Rows from block 12, named by matrix and row number. Rows with one number belong to one channel. Each number is 128 + 24 x the weight over its row's rms, rounded and kept within 0 to 255. All counts start at 0. Numbers have three digits each. After the name is the row's rms in percent of the matrix's.
# convs0: first 3x3 conv (model.blocks.12.convs.0.weight, 208x208x3x3), inputs 77-83, a 3x3 kernel for each
# convs1: second 3x3 conv (model.blocks.12.convs.1.weight, 208x208x3x3, transposed), outputs 77-83, a 3x3 kernel for each
convs0.102 093:115130116101134125084168095089127116101121103127110123125126140112145117125132116155139159128113112114116112113128105116129102109173085113128108100135115085169100147121116156102114163176125
convs0.103 106:141119103141101134128164118066107170079124170088116180134106109127135131114154116112150096105115107104112114145128127152132134127146102139120104140103134119161115076150145105135159137141133
convs0.104 122:111105101105101100121122115147147173143139169140136159147144129135143117110125115135130108144147131142136130118119112110115107106100104106100098099096100112115111134144126141156142152163147
convs0.105 070:121102135120109124122115134147141131126128107111116089114117134134136142137121119112107118093105126113107124121095127127116122138130138120100134122106122118112130140165169126158161079089102
convs0.106 078:121097129121110120129104138148144137124126108107106091117122132133135140134118118105105115092103119116109124123097123129124125146122145121097129122106119123100134134156165122152161086098115
convs0.107 080:116088098097099104124116125102116114109108098115124103119131112119121106107105102110125102083095087100121120128135139140141132130115127122083095095090104115103124122138115128109083103109075
convs0.108 106:109128107104130130106121115103130112129110093132134113143130122125114113094133138114106109120112102132149133096097098095100104095101104112128103096137132097125114131065199150054219152102145
convs0.109 081:107100084114103116123104118108135112123141112137154105137152127120127115126131109088107114085112112145174164119144141105101108105094098107098081119101113120095121135107127148101077157167105
convs0.110 087:135110132134112132128110128121123120124134128141138133122114125134123126150133141146145142163157156145142150136119137140122129142132130129104130130104129128111127122150165138189205115150174
convs0.111 103:134108128133108127138115132118116112109108108115111116131132140136138136150150145129142139145144141145142142132115137141121131146132133131105127133105127140116132126161168120186200107162190
convs0.112 093:130124110115113110118104105096105107114128129131154145135139151143127132150139111109138144123121125142133117124126130124128117122122123128122107122109106118104102113192168102174191080132160
convs0.113 119:131132124132131122131135119164149165153141161148141150113120104093109105089085098148134122167165154199190201104110102110112108100103104130133124133135124127135117111096094120120104168178169
convs0.114 089:128109111132106114135114125155137172145137151139134153119122117121130114129143128116127107118129110114120101125114106128116111134127123131112116129108121132110127167147157173166141137141110
convs0.115 080:115096105110100098123109128119131096119132103117127119123134126116127120121117100095101107090088106106108107116121135120140140141134119120100107117094096117098115143094141123116124119103099
convs0.116 077:123108124108106101129110102118121099105127126099128162138131142123119132130125116131143121130120114119124118110111129119118124144124121118103124115105097131111092137157164117182146105132140
convs0.117 058:129103137121115126100115127131130121149144118132123102113115131131129133136114124152139134150154152127121130126100127129105110136137132123096134119109123099117124138151134163180179108099094
convs0.118 075:117107107112108111116102133162130171146127148117109133118129119120125118127127127113121117111119119117114106121112098126126114138123146120111113109105115111098134190145149180151132140114104
convs0.119 124:104120105098108099118113110142123156146121142166155182132134127145152136163169149124124096127131103135122085110123110115126107107115103107122109103114108112111115140159156139181177107133122
convs0.120 078:128104128120101123123098110107116111108108110121120116129131143134128132137140138132150135137137129133126139119104130127109117134121126122096126123100124126100108122153157117167201081126142
convs0.121 100:113123115111119124117108123119132112126140126124144115137138134127126115119103089110111123115130150150161156094102106095096092097094102116132116118122119118106123159082097143104099166147098
convs0.122 081:120098084115104090132129124117128097117139116129137123131147135117141117119110098084113105092104121133141117111143143125152139107113108127098077120095081127117120138097133143124111147142122
convs0.123 094:133112135133112134128112130125118113123129123140139134128117128137130131155142146145141143160151151147143150138125143140123134143131130128108134129106131129113129133156171135182199116140168
convs0.124 101:121097125122102126135098134112114115104103102109108096124132132124131129116120114093092114096097115124112123136121136141128145150124146124098126123100128130092132108114132099103131114112129
convs0.125 121:127114114150140097139132125156134179144141165157146175109112107118120124144139135135138106132157135117124112117117109135131111136139126124114119147136103138130126129138164152186171124160166
convs0.126 105:110125115112125118117113130115132110120138123117136126138141132129126125118102090112113111126130127155146133096110118099109095093102105116136121117125113120112122161080095143110113180153121
convs0.127 107:120156136126158141136135117127096080120113061120123086122113112125124129117123120157161138151179154147166160106104117107109122112114112113157140115160147131137117116083130138118152121113175
convs0.128 110:092145095095145083117122124109102101118142116100116108132148123128141157153122108108111125071085091116111101095154109099156086131144118087145101097144085116125111205244162138239132108160097
convs0.129 084:122102121122107124122101114116121116107108111116114115131135146126128130143142141129137131129136132140140145109107129128111122131122124117097121123104124125101111140162163125177179105144159
convs0.130 137:106123118102112125110112118137119172150135161147129169134146106138143107152145117131119096121110082132101085113124109113124107112124099106120113102118126107120123149144200156145217135108170
convs0.131 098:138112131137111131136115135118111105113114110127120123129122133138133133154145144136142142155150150148142147139120139144125134147135136133107130134107129137116134123153167125177199110149181
convs0.132 130:130141127153155149150153146097096099073078089068068078122127121123122115101094116137136153148145173163166192120126132140152151143148151128138126150153146146151144120119139150134131166153146
convs0.133 096:124129120122136126123133124118121111126142103128141084121133127132133109099109124125128148139159186162190194104099109092084106104100100130134118114135129117130127076094092103113088114149133
convs0.134 064:108114102116120118114132123111120100130137101131137092138135135125129123131123127089086104109091107142131143108106109119109117115105119112119103118122117109122118152114172124081134131138139
convs0.135 081:103119112096119120110112123110140109130129100130140110145138125124117117117143139097089092099086093129122123102096101104100098104103111108122107094126121108115124153055239139040247162103150
convs0.136 127:124114109123106100129108107132118156143135150156140160120122109132130117142149123114138101114129095110110082122121109125120104124125102125114111123110108126108113197164158207165153169140105
convs0.137 113:149110144141120149140119146158146146156150145157150141128125113138131105162158135167145133162153152121144151171139154167152164164152172145109143138122152140120148145166137139143084157152116
convs0.138 102:097107121094110127127107125095125122111143113116126100120140099114122098101114122124105129114119124148140149135144121142148132137121117084099125081105130113101127111113096115117067132137072
convs0.139 131:125092129119098130135125142105107125095096108099099102132138136133138129115121111111109131116117136130117120141126138144132145149139150126091131116095131132124141108109131107114135138128139
convs0.140 059:113113102116114117113119115110130106130121091121122087142133133127125123122133133097102108115090110134118141109108106114107106126124128119116100117120118111114111136086156142087192108124134
convs0.141 098:127109120130115136130106130143126171152131151159134158114116109131123113135136123132148113131155120123132106122115115123120126127120125129111122125115137128108132140136150162157181133132138
convs0.142 097:138112131136109130134114132114109105114114112130123123129121132140134132154146144136143145155148148149142146141122139142124132145132133134108129133105129135115132122155168123177202107146177
convs0.143 116:127090129120098131138102131103107123097095103103107104127138133129137129115123115106099127106106130126117122144125140144133149153129142129090131119095132134099130106111127099112126134128133
convs0.144 088:117090093105098097125113124110118101127126090137145105123133113115126098108116100096112115073093096099132130120142145130141140123124132119086090102090096121101125144112116144103086132128080
convs0.145 128:126112113128105106132107114141128161148139154159145162117121110130131118140148124116136097116131094114113085126121111129119106128123106128113116127109113129107119175157156186159149153136109
convs0.146 034:114112119102106114119091158134126140156141148131107127124133136122113132121115128143146137146135127111117121119114113121111121135106150111109119102098110121091154134104094128130121101100077
convs0.147 133:160132159157138165146134153170160171159155164158154160142123119134134110139137129152144115158148140166165174158123121163125127162127145155131162157143170151143161123116131127113068148139090
convs0.148 114:134122093122142123124146127124125111123140103127139099118145116120131108084109123117124163127159175156190171091109121096095106107102099136122088118141122120142129090096121118120106114134145
convs0.149 129:114135114135139094113124104175131111161140126160133130117137137097130152117131145081124156088113152117124115108132113119135106107125120112137114138141101115123102167146160184191146115130140
convs0.150 103:124136120121141121124135124124128114124141115123146109121133125125129111087100116123120153132156189159187175085097108092086102104100102127141117117141124120132127081099104097117099106142113
convs0.151 095:139110133137110136142117140119112103116114111129120118132119117144131119160153140147153148170164162157148145152139156154142156160146152136109134137110136141117139136149162151193204148192205
convs0.152 120:149110136142119147138116141154146156147145144160147141125115108137133104160156135168130125163152159123147154172144148161147156159148164146111136142123150140118143141142131146156086160158116
convs0.153 076:130104129126102126127100123113114111109110107119109114126126140133128132145135139135147136150157146144142147126106134135111121138125127123096125123096125129102123113148149120171184097136160
convs0.154 123:094152123079152112088146104119097112145102120149085120100102095126120114128109127142139143107122099109134109092125107084121094099130095095151121083155112090149107148138112141122118130098092
convs0.155 091:130104128127101125133104130115116114107108111116108116130133143136136135147145142132146137144151141144142144125109136135115126141127131126099126127098126135106129127162164124183196104152181
convs0.156 089:123091111110104116123096128147143164119121122110111112118124124126132128129121118102107121099110123112103118134117112135138137150128144125093115110099114115088125173164162145145141134112116
convs0.157 097:135109131133107128135112131115109106110110109122116120131125136139137136152147144135141139150148146146141145136118139141121130144131132131105130131103127136114132127158171122180198109147176
convs0.158 084:134108132131110132124109127120123118125134125143139129121114127134125127150133141148146144162155155145142150136118137137119128140130129129102130128103130124110127123154164137184201112140164
convs0.159 085:127119088106124114125125125112141135127113116145133118127144123125106110094127117109129149145138143151168154091119126087108101098092105128110076104129115117129126096086150139095225139133150
convs0.160 107:125133091133101094133102102125105150121133192114121158127121119135114125143144100127158097177154106150141110137131096124104105123118107128136088139106091138106100145198153155176172131128141
convs0.161 097:123091116112106122132094134136145146100107102102101099123129131126129133123117115093094117094100121116105124135118121136135144153126150125091118113102121126088131136146150116125143124114131
convs0.162 077:087178092108111097121116123139100119146126160118119117125131113129118148137130134111146139090101117134150139096148107124122113116115129087177095109109104121114121185172137203151153185135114
convs0.163 135:114119108106123129126120095131100187141111159137110186124130080133138078123140097132143098143123095125115094111122106126124113122127098116120111107126135120123108134164156129159227135150137
convs0.164 081:110098114090102117105111128098133127106131106125137103121138122129135105111116100112099121125112118134131133126133122142148133141136118114095117078093120087105128103123102106119087114135071
convs0.165 088:101136106099130087112131111119069153131065176119107159128143108129137118148147122143139106123138123152138107112127114098119087121116097106140111104137096107132114135140156112142151132130208
convs0.166 092:113089105092104111113119132103127119111130107129141104115128118122129095109119098097102128107104110124136130132137137138147137134132121119084107083097112094112136109121121100111081112132058
convs0.167 078:122109119124105121136106134117120113110115104110112094123130137127132133125123119086092109095096112125113123122111124127116131144122142124110121128107124134102132106116135098110147091104127
convs0.168 122:164130159154138162134142144160162173149157162135142145147121117136137115135143151142150135155146148163173168155119115150118126132132134159129163157143168141153153103123141113140079171131108
convs0.169 095:132112120143121124137120121141126175136131155143134160117116110127123116136131132134145117138160130122134114123116114131122118132128119131114123138117127136119124134139153154185168127160145
convs0.170 067:116100114116105126119108135139143142114132108100111088122122132133135141137125122103099118087100127120111127124109116133127138138137149116097117115101125114103131149177154142156151109118118
convs0.171 087:134109132132107132130112130120116111120125118135130129127119131137129131151139144141144142160153153147143150136118138140120130145132132129103131128101129131112130124151165131180198110142167
convs0.172 094:135106131134104129138112135116112108108109107116109116130129138138138137151148144132143140149150145146143143135114139141119131148132136131103130133101129140114136122154162120178193108154182
convs0.173 106:129127102122142122114142116123126109124139122128121118118132122117124112089098114120135166124154177153168142086110116082091100098099088131126099119139115111144119107098131108108108129117194
convs0.174 089:129111111139114117139112115134122175131131158134133162117117107128125116132133128124140108125152115115129106122118110125120110130122111130115116135114122137111119151149153169180152133156124
convs0.175 106:119126108108128116106139108084128120103133114126124117134125134121114100118122109156143128146122117112127142103110094100117095104136096123128104109131110107139107161130121169115127187207128
convs0.176 122:102112109099101099133096111132120155146130143146145162134132115145145126154167139126131093124129099123113086108120109118122101121111102105113113103108111130097119139172148136180147146126090
convs0.177 095:119144124123144129129140124117121103117136081128138094124131123128137116098113122135140150132170191164187182103098110094089107108101102113147125114146132120138124084082095113111118105129149
convs0.178 087:133116126141121130133119126141124168137125153150135155120117116130122116139130132137146125146161139128140124125118123131123122133129123131114128135116131132119128134138154152174172127152148
convs0.179 097:106136112090136105088141111117105109155100115146080112112116123126130137128111128142139152127145134138151120093109102076101092101113095109138115096142104087148118145128168118110143126106178
convs0.180 096:128103125128107122129103121116118114106107114118114118129134145133133134149146141129139133136146138144141144121109136138118125135126125124098123129104122131103120125162166120189194104158182
convs0.181 106:120094100105105110108133127105129118102123120118134113112120131124137101113125101099109134097085120127123121133136139140151131129147105131092092098098103096129128098118127125123086116116073
convs0.182 114:113127112111124119117116130097132114108138114120133110140137132133130116123107082129129116128126118129138139096111099094110091101107101119134114117126114119116126165114111165110112178134115
convs0.183 130:148155148159158156148154141086092094067081085070073085129110114117102097080067095115132136134138168143146167129150151137150162135146153144154144149154150143150137109081088119075077158124118
convs0.184 109:125111114135104118128124142148133178151142164159136163110117112123124112138137120116137103124154113117126098122116109127117112125125134127113119132106122122124144148138154176158163141137150
convs0.185 138:127150136127147140123142135190145117191145103185155106109103111116109109114146125079145131093134110104132114122141137125137144127127147129151135128147142122140137139133127152125101129096112
convs0.186 069:096118100120101123111109121129131101132162112127140104142160137125132117139112114071092110089107113188183175102139123114099117107106108096120100125105124106100120125112107102084078118172130
convs0.187 093:122102122122106120138101135115118112111110104114113096123132132122130128117121116086088110094092105124111122131115132133125136150118146125105123125106123135095132105112132097104134105106127
convs0.188 110:100141093110137094119111121101127102106143116106122114142141127125131122139114078121116122103104097141127121100139100109135090117121107099141095114139087120115108177205151139161128139152134
convs0.189 118:091148122081148112094139101122100110150102120146087121109102099129119117130113131141129139115119097118139118088119103076110089096122090094148120086152112092145105155131151146116147139092108
convs0.190 110:106111099104128131105112121112150115127123098133133118131139132137109111103122115102106107121107105141133105107113120095101109089101100114104089102132134096120120137069160139065230145084157
convs0.191 102:113125105106125114109130106100136108117138113128129115133133134124117105121121108152140132137117119121134147100111094098113087098128093115131105109128109110133105186119130162104114187193120
convs0.192 117:120106103103099098114115112115117149117114147125124150140147128128143116106122116129127104139142129154142138122114111114114105103104102117104102099097099106107107123142122133160145152176161
convs0.193 129:127112122120129145133102116147134173153138157166151179114119106137122105134146127131144104125139103122121095126121118123125132130122112128112122118130147130106120145144150152155175140130129
convs0.194 109:099117107093108099126109113132117164142119149144138183141138118143145127149154130124126093126130101134120099105117110114123105109105100102120111097114111122108121136169138126172143093125094
convs0.195 088:135110133132111135125110130121125119128136125145139127120113125134124126150133142149146145165158156144144151137119139138120131142131132129104132128104132125111130125154163144190205118150173
convs0.196 071:103120108095119111111110116111126105113127094117126101134127117115120116119124121097083094091077080103126123114113098121128105112099099105122106090122114109106116132089191118061139131085107
convs0.197 114:097128135080132122087142112135100108160108113148079115099109102128123123120111132149140148118133123120136118080101116074089101092115096099127132087137121088146113129135144125113175113086139
convs0.198 059:112112114116110125126114139145141135114128109108115087120124134131134140137125123103099117087098119112110129113104118122115130137128147110106115117106124124110136144174160130151148082095111
convs0.199 111:116115144113117140119107125115139112112126103110092133089102134116118157128134173140173143126156109097127108099108130104109126115125119119111141120116137126109124163175152146159150177167118
convs0.200 119:115113100108104095129103111137117141155130134171146158134126124138139140148154135109130103110121105124119093116117111114122111107110099117117104110110101128104114201160164193154157166114092
convs1.102 103:167081192115126116125137108151175175142115140125124137130134130115122122119118124126125133126136133125125127185132161098105152099096087159070187107122119118136115096176116096124091088102094
convs1.103 106:100118134159159090122155100144157173116154192115180218118138135118136128123134130130132136124128134128133140130101122147130129119154113115114126158151089124145097124132092146123087156098094
convs1.104 137:118121122124141134128152140119127124117127129110121127129132125127132122126135128133133133120118120121119121130130122129129115125128112119118123122133131128143136140135150134124142129120132
convs1.105 070:128133129104120116108134106125128152136155190149166170140134135137130132137132135126125125130126126133131129109115097132143126112123114131146139120147137122158125142132133146136133156117131
convs1.106 076:118137118104117118109119103121129144133159190142160168137130134138130132137132135125125124130125127133132129103116090132144121114120112119148123118142136122145121150129145145130131149112134
convs1.107 077:134139144117063103107064121108100109070077101072078101127132128122127129121125125127126124128129128127129128114089127108128141110098112124126141114062111110076132137146129119128130087111117
convs1.108 100:147144126138131105146121118115124130084110112107115112146150138111114116118112112136137136116131134119124131125095075124095103163124115134133119136136099134113120100133085159136109117087102
convs1.109 083:165152168149146155089075128117116107082083095107099109126126120122121120119120121129131127127131129129131128101083107118095119160102156150147157140135149097084133121133127131144128089115097
convs1.110 075:117139111104137099114150111159160172149153169149163174123119132124120133135134142126130129126127129128128129138149137135135114108107089110131104102132095113145107157140129146109111134087114
convs1.111 086:103132101106148104117160120121129123113121124107114111112108122118116127136137142128130127128129130128129128094098072101103074086086056098120095106139100116150113158128126141097101133088112
convs1.112 077:144132125122133116110136129082074085105114119116127128123130132110119128119121134122128129126136134124122125124113104141132117129057080138129128125132120108126123129108121117114118109110097
convs1.113 177:131127125128125123126126125115117116114115112111113103120128126112118116109114115120121124118115118120117119133134134132134133128128128124119122119114118120119122146149149143144147144143145
convs1.114 084:116117136103085119090051105099137161142167205149155188137124130127120124130129129139139137131130132130131130127153128136153127133140129128124132117102123104078112121113149101108137081095140
convs1.115 074:143114112097068122114097131085095101075077090087084089134126122127126123118122123125122123130127128129131126077112107118110118111091108129105113104076127127112138135127136115133127116102116
convs1.116 063:113136105094115131111144131058116141103110121101098090131124118123125119126134134123126128130130133130132129098122095127123120091116105112131117107122138124147130145151147113138104126097099
convs1.117 058:145151150107123107103134114146158180138147175145162179134127131130122126138131134127128126130129128133132127127136129148161146126134118149159164112135127114143126143141131147125125126096131
convs1.118 077:129146138105075115088052115103136136131177196129157178135128131128125125131132128136135131133131131133133130133140138141131134135126133131152139119098131107084128140126160111117147087102157
convs1.119 136:129087104134085099107066078127136158174164176169165178128138137108113117109116118134136144120123132127130136120106126111103108119114118142097113141092106120084094102098113116120131105112109
convs1.120 065:121143126098141113111163124112122116097111115102111106128121123121119124135134137130131128130134131130131128110114085109129107096109071132145129114148123120160127154131125155108096127075105
convs1.121 102:148136158124131150133130141127117103105095086113102112131137129108110112108113113123125125127129126125125122137105140104097138127109157135136156119131153132131141112135134098131120090106094
convs1.122 085:165163151091075126078086147102104105067070081068062074128129127126125124122123121124127127128128126128127126131106103123113130138107136139150149081064127084088147128138123119138132103117108
convs1.123 082:107133111098136103112148111144148155149151157147158159121120130126124134134136141128131130129129130125127129122133125118124109073085085100123104093126097105139106149137129134108113139094119
convs1.124 087:104115112101103113108105118101106084098104097094106090129120125132126128130127129126126124131128128132132129087113067098127089091104084102123113106122125115126132151131143139119120129107126
convs1.125 115:130138115080128134083083087144163170159164182157152173112117130117115129128134139133145147125124132125130134164145138155147120150149145130125107093118125103088090123116113117130134105092104
convs1.126 108:137138153122133145141133140126109096097083081110094110131135127108110112106110114121123126127128127122124122120103137100095124137108155125136155117132151140134142106140139098132124095112099
convs1.127 093:121139136112125141111133139080100129062097116089104113127132130115120118120123115126127119131132124133130125123117105065118120084111120122141139127133129132142132146129145133116138107104121
convs1.128 119:134126117116081164117080170152152141122123135178172183124137150120117137126127136130134132126124130122125124092103101120126149137132155125122118108081171120092170111113130110201151110181096
convs1.129 068:119151135107150116126166142103116117094101107102108105128123124124121123137137138130132130132133132127130128107118095118124100086116098124144132117152126135164141146127118140112108134093099
convs1.130 151:160127082167129060160112058095138190112140165141168176125143141110115120121117117133140155116127146120125140164140120158131126145117118155124093162126078154113079150111109165109124124086099
convs1.131 084:103129100101138100112151113138143139133141142123136137114113127121120131135136142127130129126127130127128129102114099106105082084079062093114090096126092108139105156132130136100111131086117
convs1.132 165:099089103092084096112091113155162162159172173158172172135148142125136136122132132125129134116115123124121122095073115104083125140132142095083100089080096113092115124127156098107137123125140
convs1.133 100:148148141144142125140145143108130131086097091087097088136135128119114112120117111130125116134135123129127121124102111120101107140115135147141134144135119139139139137115123130111109112092109
convs1.134 063:127140141121119117139115123101089087081067088103095106137130125130124122135129126129128125131131126128130129077054071129126111106096106127131134134130127155138145123134113140130129143098122
convs1.135 076:142153151131141111135135122124103105083082099120105124140138129117117122121116118129129129123130132125128130107079100141098112160099129137146141132150110130136129114137116168147119144106114
convs1.136 129:131078132124052130120045129115148183160164198182183209140129134121115126120117125140141145127128137126127133127105155127116150114115141140092127132074130126075131114117159100120152079109143
convs1.137 132:102138112101140107098142097101094093108092103092074083108110123114119125125124128135140135127127123126123118052063061076092074105110061077114094073121096079135097114118128120116123130114141
convs1.138 116:155124156126054097137080093096111102065093094076077083126124129121114125111108118134133126136137131129130128098114109107133102121123107146113140119054094136084098156125144145117116120113104
convs1.139 122:134148135114107110114100117095107096090103097077093091109111127120122132126127133121124128128127130134134131069080068098122094098113092118137126104109113110113124165145147145119121132115132
convs1.140 057:124128134121117113133108118115090097085065089088073094135130121127121119132127125130129127131131128129130129109082092123109115116079088132129134134129121145120130135139128162127135137086123
convs1.141 085:126128113131118098104061095121147169161180186160182191133129131125120127133129131138140139127129133130129132156159159157171159144148144129135120130121109110083109127117130141107127095087126
convs1.142 083:106131104104142100113150112134138135133140142125139140116114127121120132134135142128130128127129131126126128108118101109112087081067054098118096101130092107138105154133127136098106130088118
convs1.143 105:112131132109099109111099117096103088092099096087098089123112125125121129125123130126123125129126128133131129097108058099125086098113088104129125103108115108115124155133151143119117129114133
convs1.144 090:148131165124070143109076150115114100078101091080095091129133129122129128116122122128128125128131128126128127118090126121119146126101133130117148119067137117083150131142131121137137090115120
convs1.145 124:126080125119057123111047118110144181160167205188183211140129133123119127124122129141144146128130138126129134128114152127123149119123143134094121127076123117074121116113150098112145078101135
convs1.146 041:131203137120118113116118126186215198080100128136166174132132128128129127136135133126126124133132127138137133112114149130140122140133145137210154137127133125123138139121137127094133120097136
convs1.147 180:086111100070106088073113083088091100098095120095081105109110112117124116113120117128136137120124129118117126118117080133133090148143089055085083034078070060098073106115124110103123118101127
convs1.148 115:148142142145141137121128160124137123103104077113111078140138132130122116124121116132131122134138128128130125146096095131095089159121127141136136141135130124127153130110111126114110093090101
convs1.149 133:109107130059122168059122169164161142157123130196136131130129144119106119120117126139142137129127124129129122127123118120125124113148127118114136072118165078118159103098125121155155120147107
convs1.150 108:144140141142140131143145146117137132106104094101107085137139133120115112119116112130127120133133123128127121142106109127099098148118120140137137141135126143140141132113124124107116102089110
convs1.151 102:088117090089122095101132103143139131139132128121119115116116129120121131129132139131133131126127127123123123065080065060074062051060049067093072068102078085118092148134150139107130146107142
convs1.152 136:101136112102138109099142103098091089110096104093076085106107123114117123117118126135141136125129125124122118055067067077089070104092057078112093076119094082134099108117126114111125124112143
convs1.153 063:118152119108157109114166122120137135103122130097122121122116125123119126137136140128132129128130130129130127116134106124135099103111072119145119113153115121161122156134126142104104124080108
convs1.154 126:165104108159083105161095116124165139131185128170231156141146140130126118128120112127134139127134135122129131164102092159098094138115093156097112155083109155103122111109097086097097058107095
convs1.155 074:109145108107155108116168126116126120103113118100110107118113122121118125137138140129132129129131131129130128096116080109119085089103066109139107111152112120161121163128126144101102133085110
convs1.156 084:116118122111085110101084106096111116145181199135159193135123134135128132133130130131129128133129130134133130116128103134142123127125117117126120122110124115111117152133158136123137109120161
convs1.157 080:107134105105146105113155115123133130124133134117130128115113125122119129136136142128131129128129131127128129103115093109110082072077058101123099104137101111146109155131126134100105133086114
convs1.158 073:119141118104139101111152111155155166151154169151166177124120131125121133136134141127130128127128130128128128135149140135144122105104087114135114103136099110147109155141128145110108133086116
convs1.159 085:166145146163152132088106134154155135097145140101099087135142132118115112118116115135136131121127127128129129139107140153101095148106121160142140154143123085100133102128108148123132101110113
convs1.160 112:117117101103127085103134122153141142110137168162174195127130115114132123109122117123129134120133145117119126109109129110125124119143135123122112105122100099121119112112136099099122112168131
convs1.161 090:103115111103097102093093108107109109142161177119141165129122130135129132135130131127126124131128129134132129096123082121137108119120105103124111109115119106118121151128155143117124128118149
convs1.162 079:122113137102098114142084188166156116091127120177237183120132126128125128138132132131128123130128127130131131108067093147126154151141138131120137117112131156104198134137177105125177084166124
convs1.163 132:127087118166103084143087077076152192116185186096198192134151145110119121122120117141145147121139142125130138113090133143130119115112121137100129160103101133097102103113125151118132094101103
convs1.164 092:143099128125062082129100125077100099061076092074066071124118126116114125115111116131133127133132129128131127108132094117126109121117133133086117119060088133105135147119135133122111107109116
convs1.165 086:184111116100081089169095117094166203090190176140215195125137130119117116122121118126132135125129132129132129195123112091081093158110123170105126104086105165105121147108133125094133105095104
convs1.166 099:149105135130054087119092135094117102075090094083074071129123127122121128117115119132134129131130130127129128100128088126129109127113148137094124126051092126098140144119137134124125107118125
convs1.167 070:112125112097109107102116119113113103103108116101115111130123124133128127137132133125125123130128127132132128092108068115134097099100086116136118112131129119138138146128142141117126130110128
convs1.168 162:097112109076102086078114071092089102099098123087080115111116117119126121115121118129137135123129131123122131116107118134134103149155097071086098051076070072099062102123112116111123119104122
convs1.169 084:120133120106118115093074093128158176151180201149175193127120130125118128132132136134137138127127131130130132159165148162176132148154135130131118117117113108091100125125124126119128102093116
convs1.170 067:117117129093100113094116107120117136140163201116143181130128131134130129138134133130128125131127125134132129105122099131142126132127120120128140107124134113139129141131145142133146129135139
convs1.171 074:110136109102142102110153111147151155138147153135152155120115128124121131137136142128130128127129129128129129122132118121130104091093074102124102100135097109146108156140131141105108132087116
convs1.172 080:101132098101145103108155113124134127117126129107117117113109121122119127137138141128131128128129130129129128092106078105110075083086053095121093100136098109145108159128131139096107132086117
convs1.173 108:147120138125141137127131153128151147127125101125125092133137134127119114121118114127129129132136130126127125216125092113090084158123116133115137119136135129130148138113112123111114096093103
convs1.174 081:117118123109093113097060103107149179137176207146179204136123129127120128131131134135136137128127132129129131143157141152174134138145128135124120124103114112085111123119136113115131090096126
convs1.175 102:138103170128130117131135121169132127143115132101104134141134131107109116113114115127124125125133133122122123123149163100094122111104127133095160120130127124138135104186135091139115073107098
convs1.176 127:137085138139066109127055081106126164172154175173168186138135134112108120111112121137140145124128139123129137115104171120109128122118126145098132143085112134083099108099135115122133090105097
convs1.177 093:142146145138147131136139128101130136072101096079090083136134129123116113119116112129127118134137124131130123134100097109101092141120122138140138139139120141136124137116123132114115112087107
convs1.178 076:118133119104119106101099095132152164156186200146179190127122129127123130134134136132134134128128130130130131160164152162167135152154131126133121112120109112109104129130129128117123112096121
convs1.179 097:166111111124105102165114121130171173159156110174200153130138137128122118122117117124130134130132129126126125215121091113080088162114105145105121114112110160124126132109110097096105099104103
convs1.180 076:117150117113151107125175134108122118096107114103111106122118127119115125135136139129133130130130130127128126105118087116101071089113079119143113116149112130166127149122114141103102132086101
convs1.181 121:187118131115071073085095125105122125093113115090077076126123126125118123123115112132135130131128132127123125130141105121143117119123120159103126101064072087098124151133133135119107113131118
convs1.182 110:149138149132130130137129132136109100098081091101100125136136131108107112108107111123124126127130130120121122119094135101094133121107147138137145125132140133134138098134130085130118076105095
convs1.183 166:096084104080075085094085098158165163159174174150165169139160153125139141113131135126130135117119126118119125098077119089077107086065111094082100077075081094084096102108150078089135084097129
convs1.184 102:142149106111083108102058097129156170150162178147158182121124129124122123132129130134142145130129134128129133156156159149152144141141143131141114116089113114082108154119128120103152089095126
convs1.185 148:108137133096142136090140141150109099188124101206143114141131111136132111131138120138133130133132119136133117128134132124134120129135119114134137096133139095136141108116134116111122112121116
convs1.186 070:131133140139126141114097160112108097108080088116108106124125120118120120124127125129130126131134124133133127104089104109101152147135187124125138140118144124114167129124123134121124101106076
convs1.187 081:101117113099106115109113121106106085099105102104114100131120125135128128134130132126124121131127127131131128089110061108132090089100080102126112111127131121136135146128148135117118129104126
convs1.188 103:134126136118088138118095158127108109097090096129134143127134135111114124115116124121125128126125130120120123097099130099124133108135160121125132110093154117101164110110116103166134092159094
convs1.189 120:165110110156086098159096104117156149126179131166227157141146141128125120126122114128136140127134138120129132163103089160103093144112098154104113150089104150103112116114093101099098078098094
convs1.190 104:149152130141154109100112131116121121079110107116114100143146135114115121117113113132135138112128133122124129145114064127094107139112151127147125135149106089105135114135087160136115117100111
convs1.191 096:129107163124124120133128123163134124136116131124121156144138133108111120110113118125123125129132132123122123100152167086081116102090142124102153119128128128133130100169137089130111077104100
convs1.192 129:122128127122134129124138131113124120101119118087111114128132125127131121126133127129128127118113114120117118138140129132133122129130121119121126116125125121131128145137152139129144137128138
convs1.193 120:099089114141128093106063093130146170176180201184181199140139135121123131131129130148150147124134142130130135133133154143146154132135147111097115137126101104076105088116137144114114091092129
convs1.194 117:141096113146082106129059077103134156164161163159165168129137133111112117111113118133135139121124130125129134113096123107100110118114124149105123152094114138084097108096115120119134099106104
convs1.195 077:115141117102138101111150112163159171156154168155168179124120132126121133136134141128130129127128129129128129135152144131144125106109092107135113099134098108145110157143131146112113133089116
convs1.196 065:146144151136106094156097117122100111079077108110118137139140130123122123124122121127127126128131131126129131080047107151098143145082114141136145139126110155115137115142107115140112114095108
convs1.197 110:164115111140111102148115113142177149150173110203243129143152143128128117127119114127132135128133130126130126164088081165094080139110085149110118136115107143125119118114100102094097072090099
convs1.198 061:110126140096108114107121111127121143131151184117143158135131130135129129138133134129127123130127125132131128100114091128140124119115111120141148114136140128149136138131145140134135140131126
convs1.199 108:141114132111098119125109141112165167171149173194170180137139143124123137125123135123127126127123126128127125096095127100103097103105097141120133119102114132111134127153170090140141060135134
convs1.200 125:133088138119066146104047134129138145183160167190170185136128127113109116111112117136134140123121130125126131114100155119107150127122153145099129129085140119079136101110144118132146093121140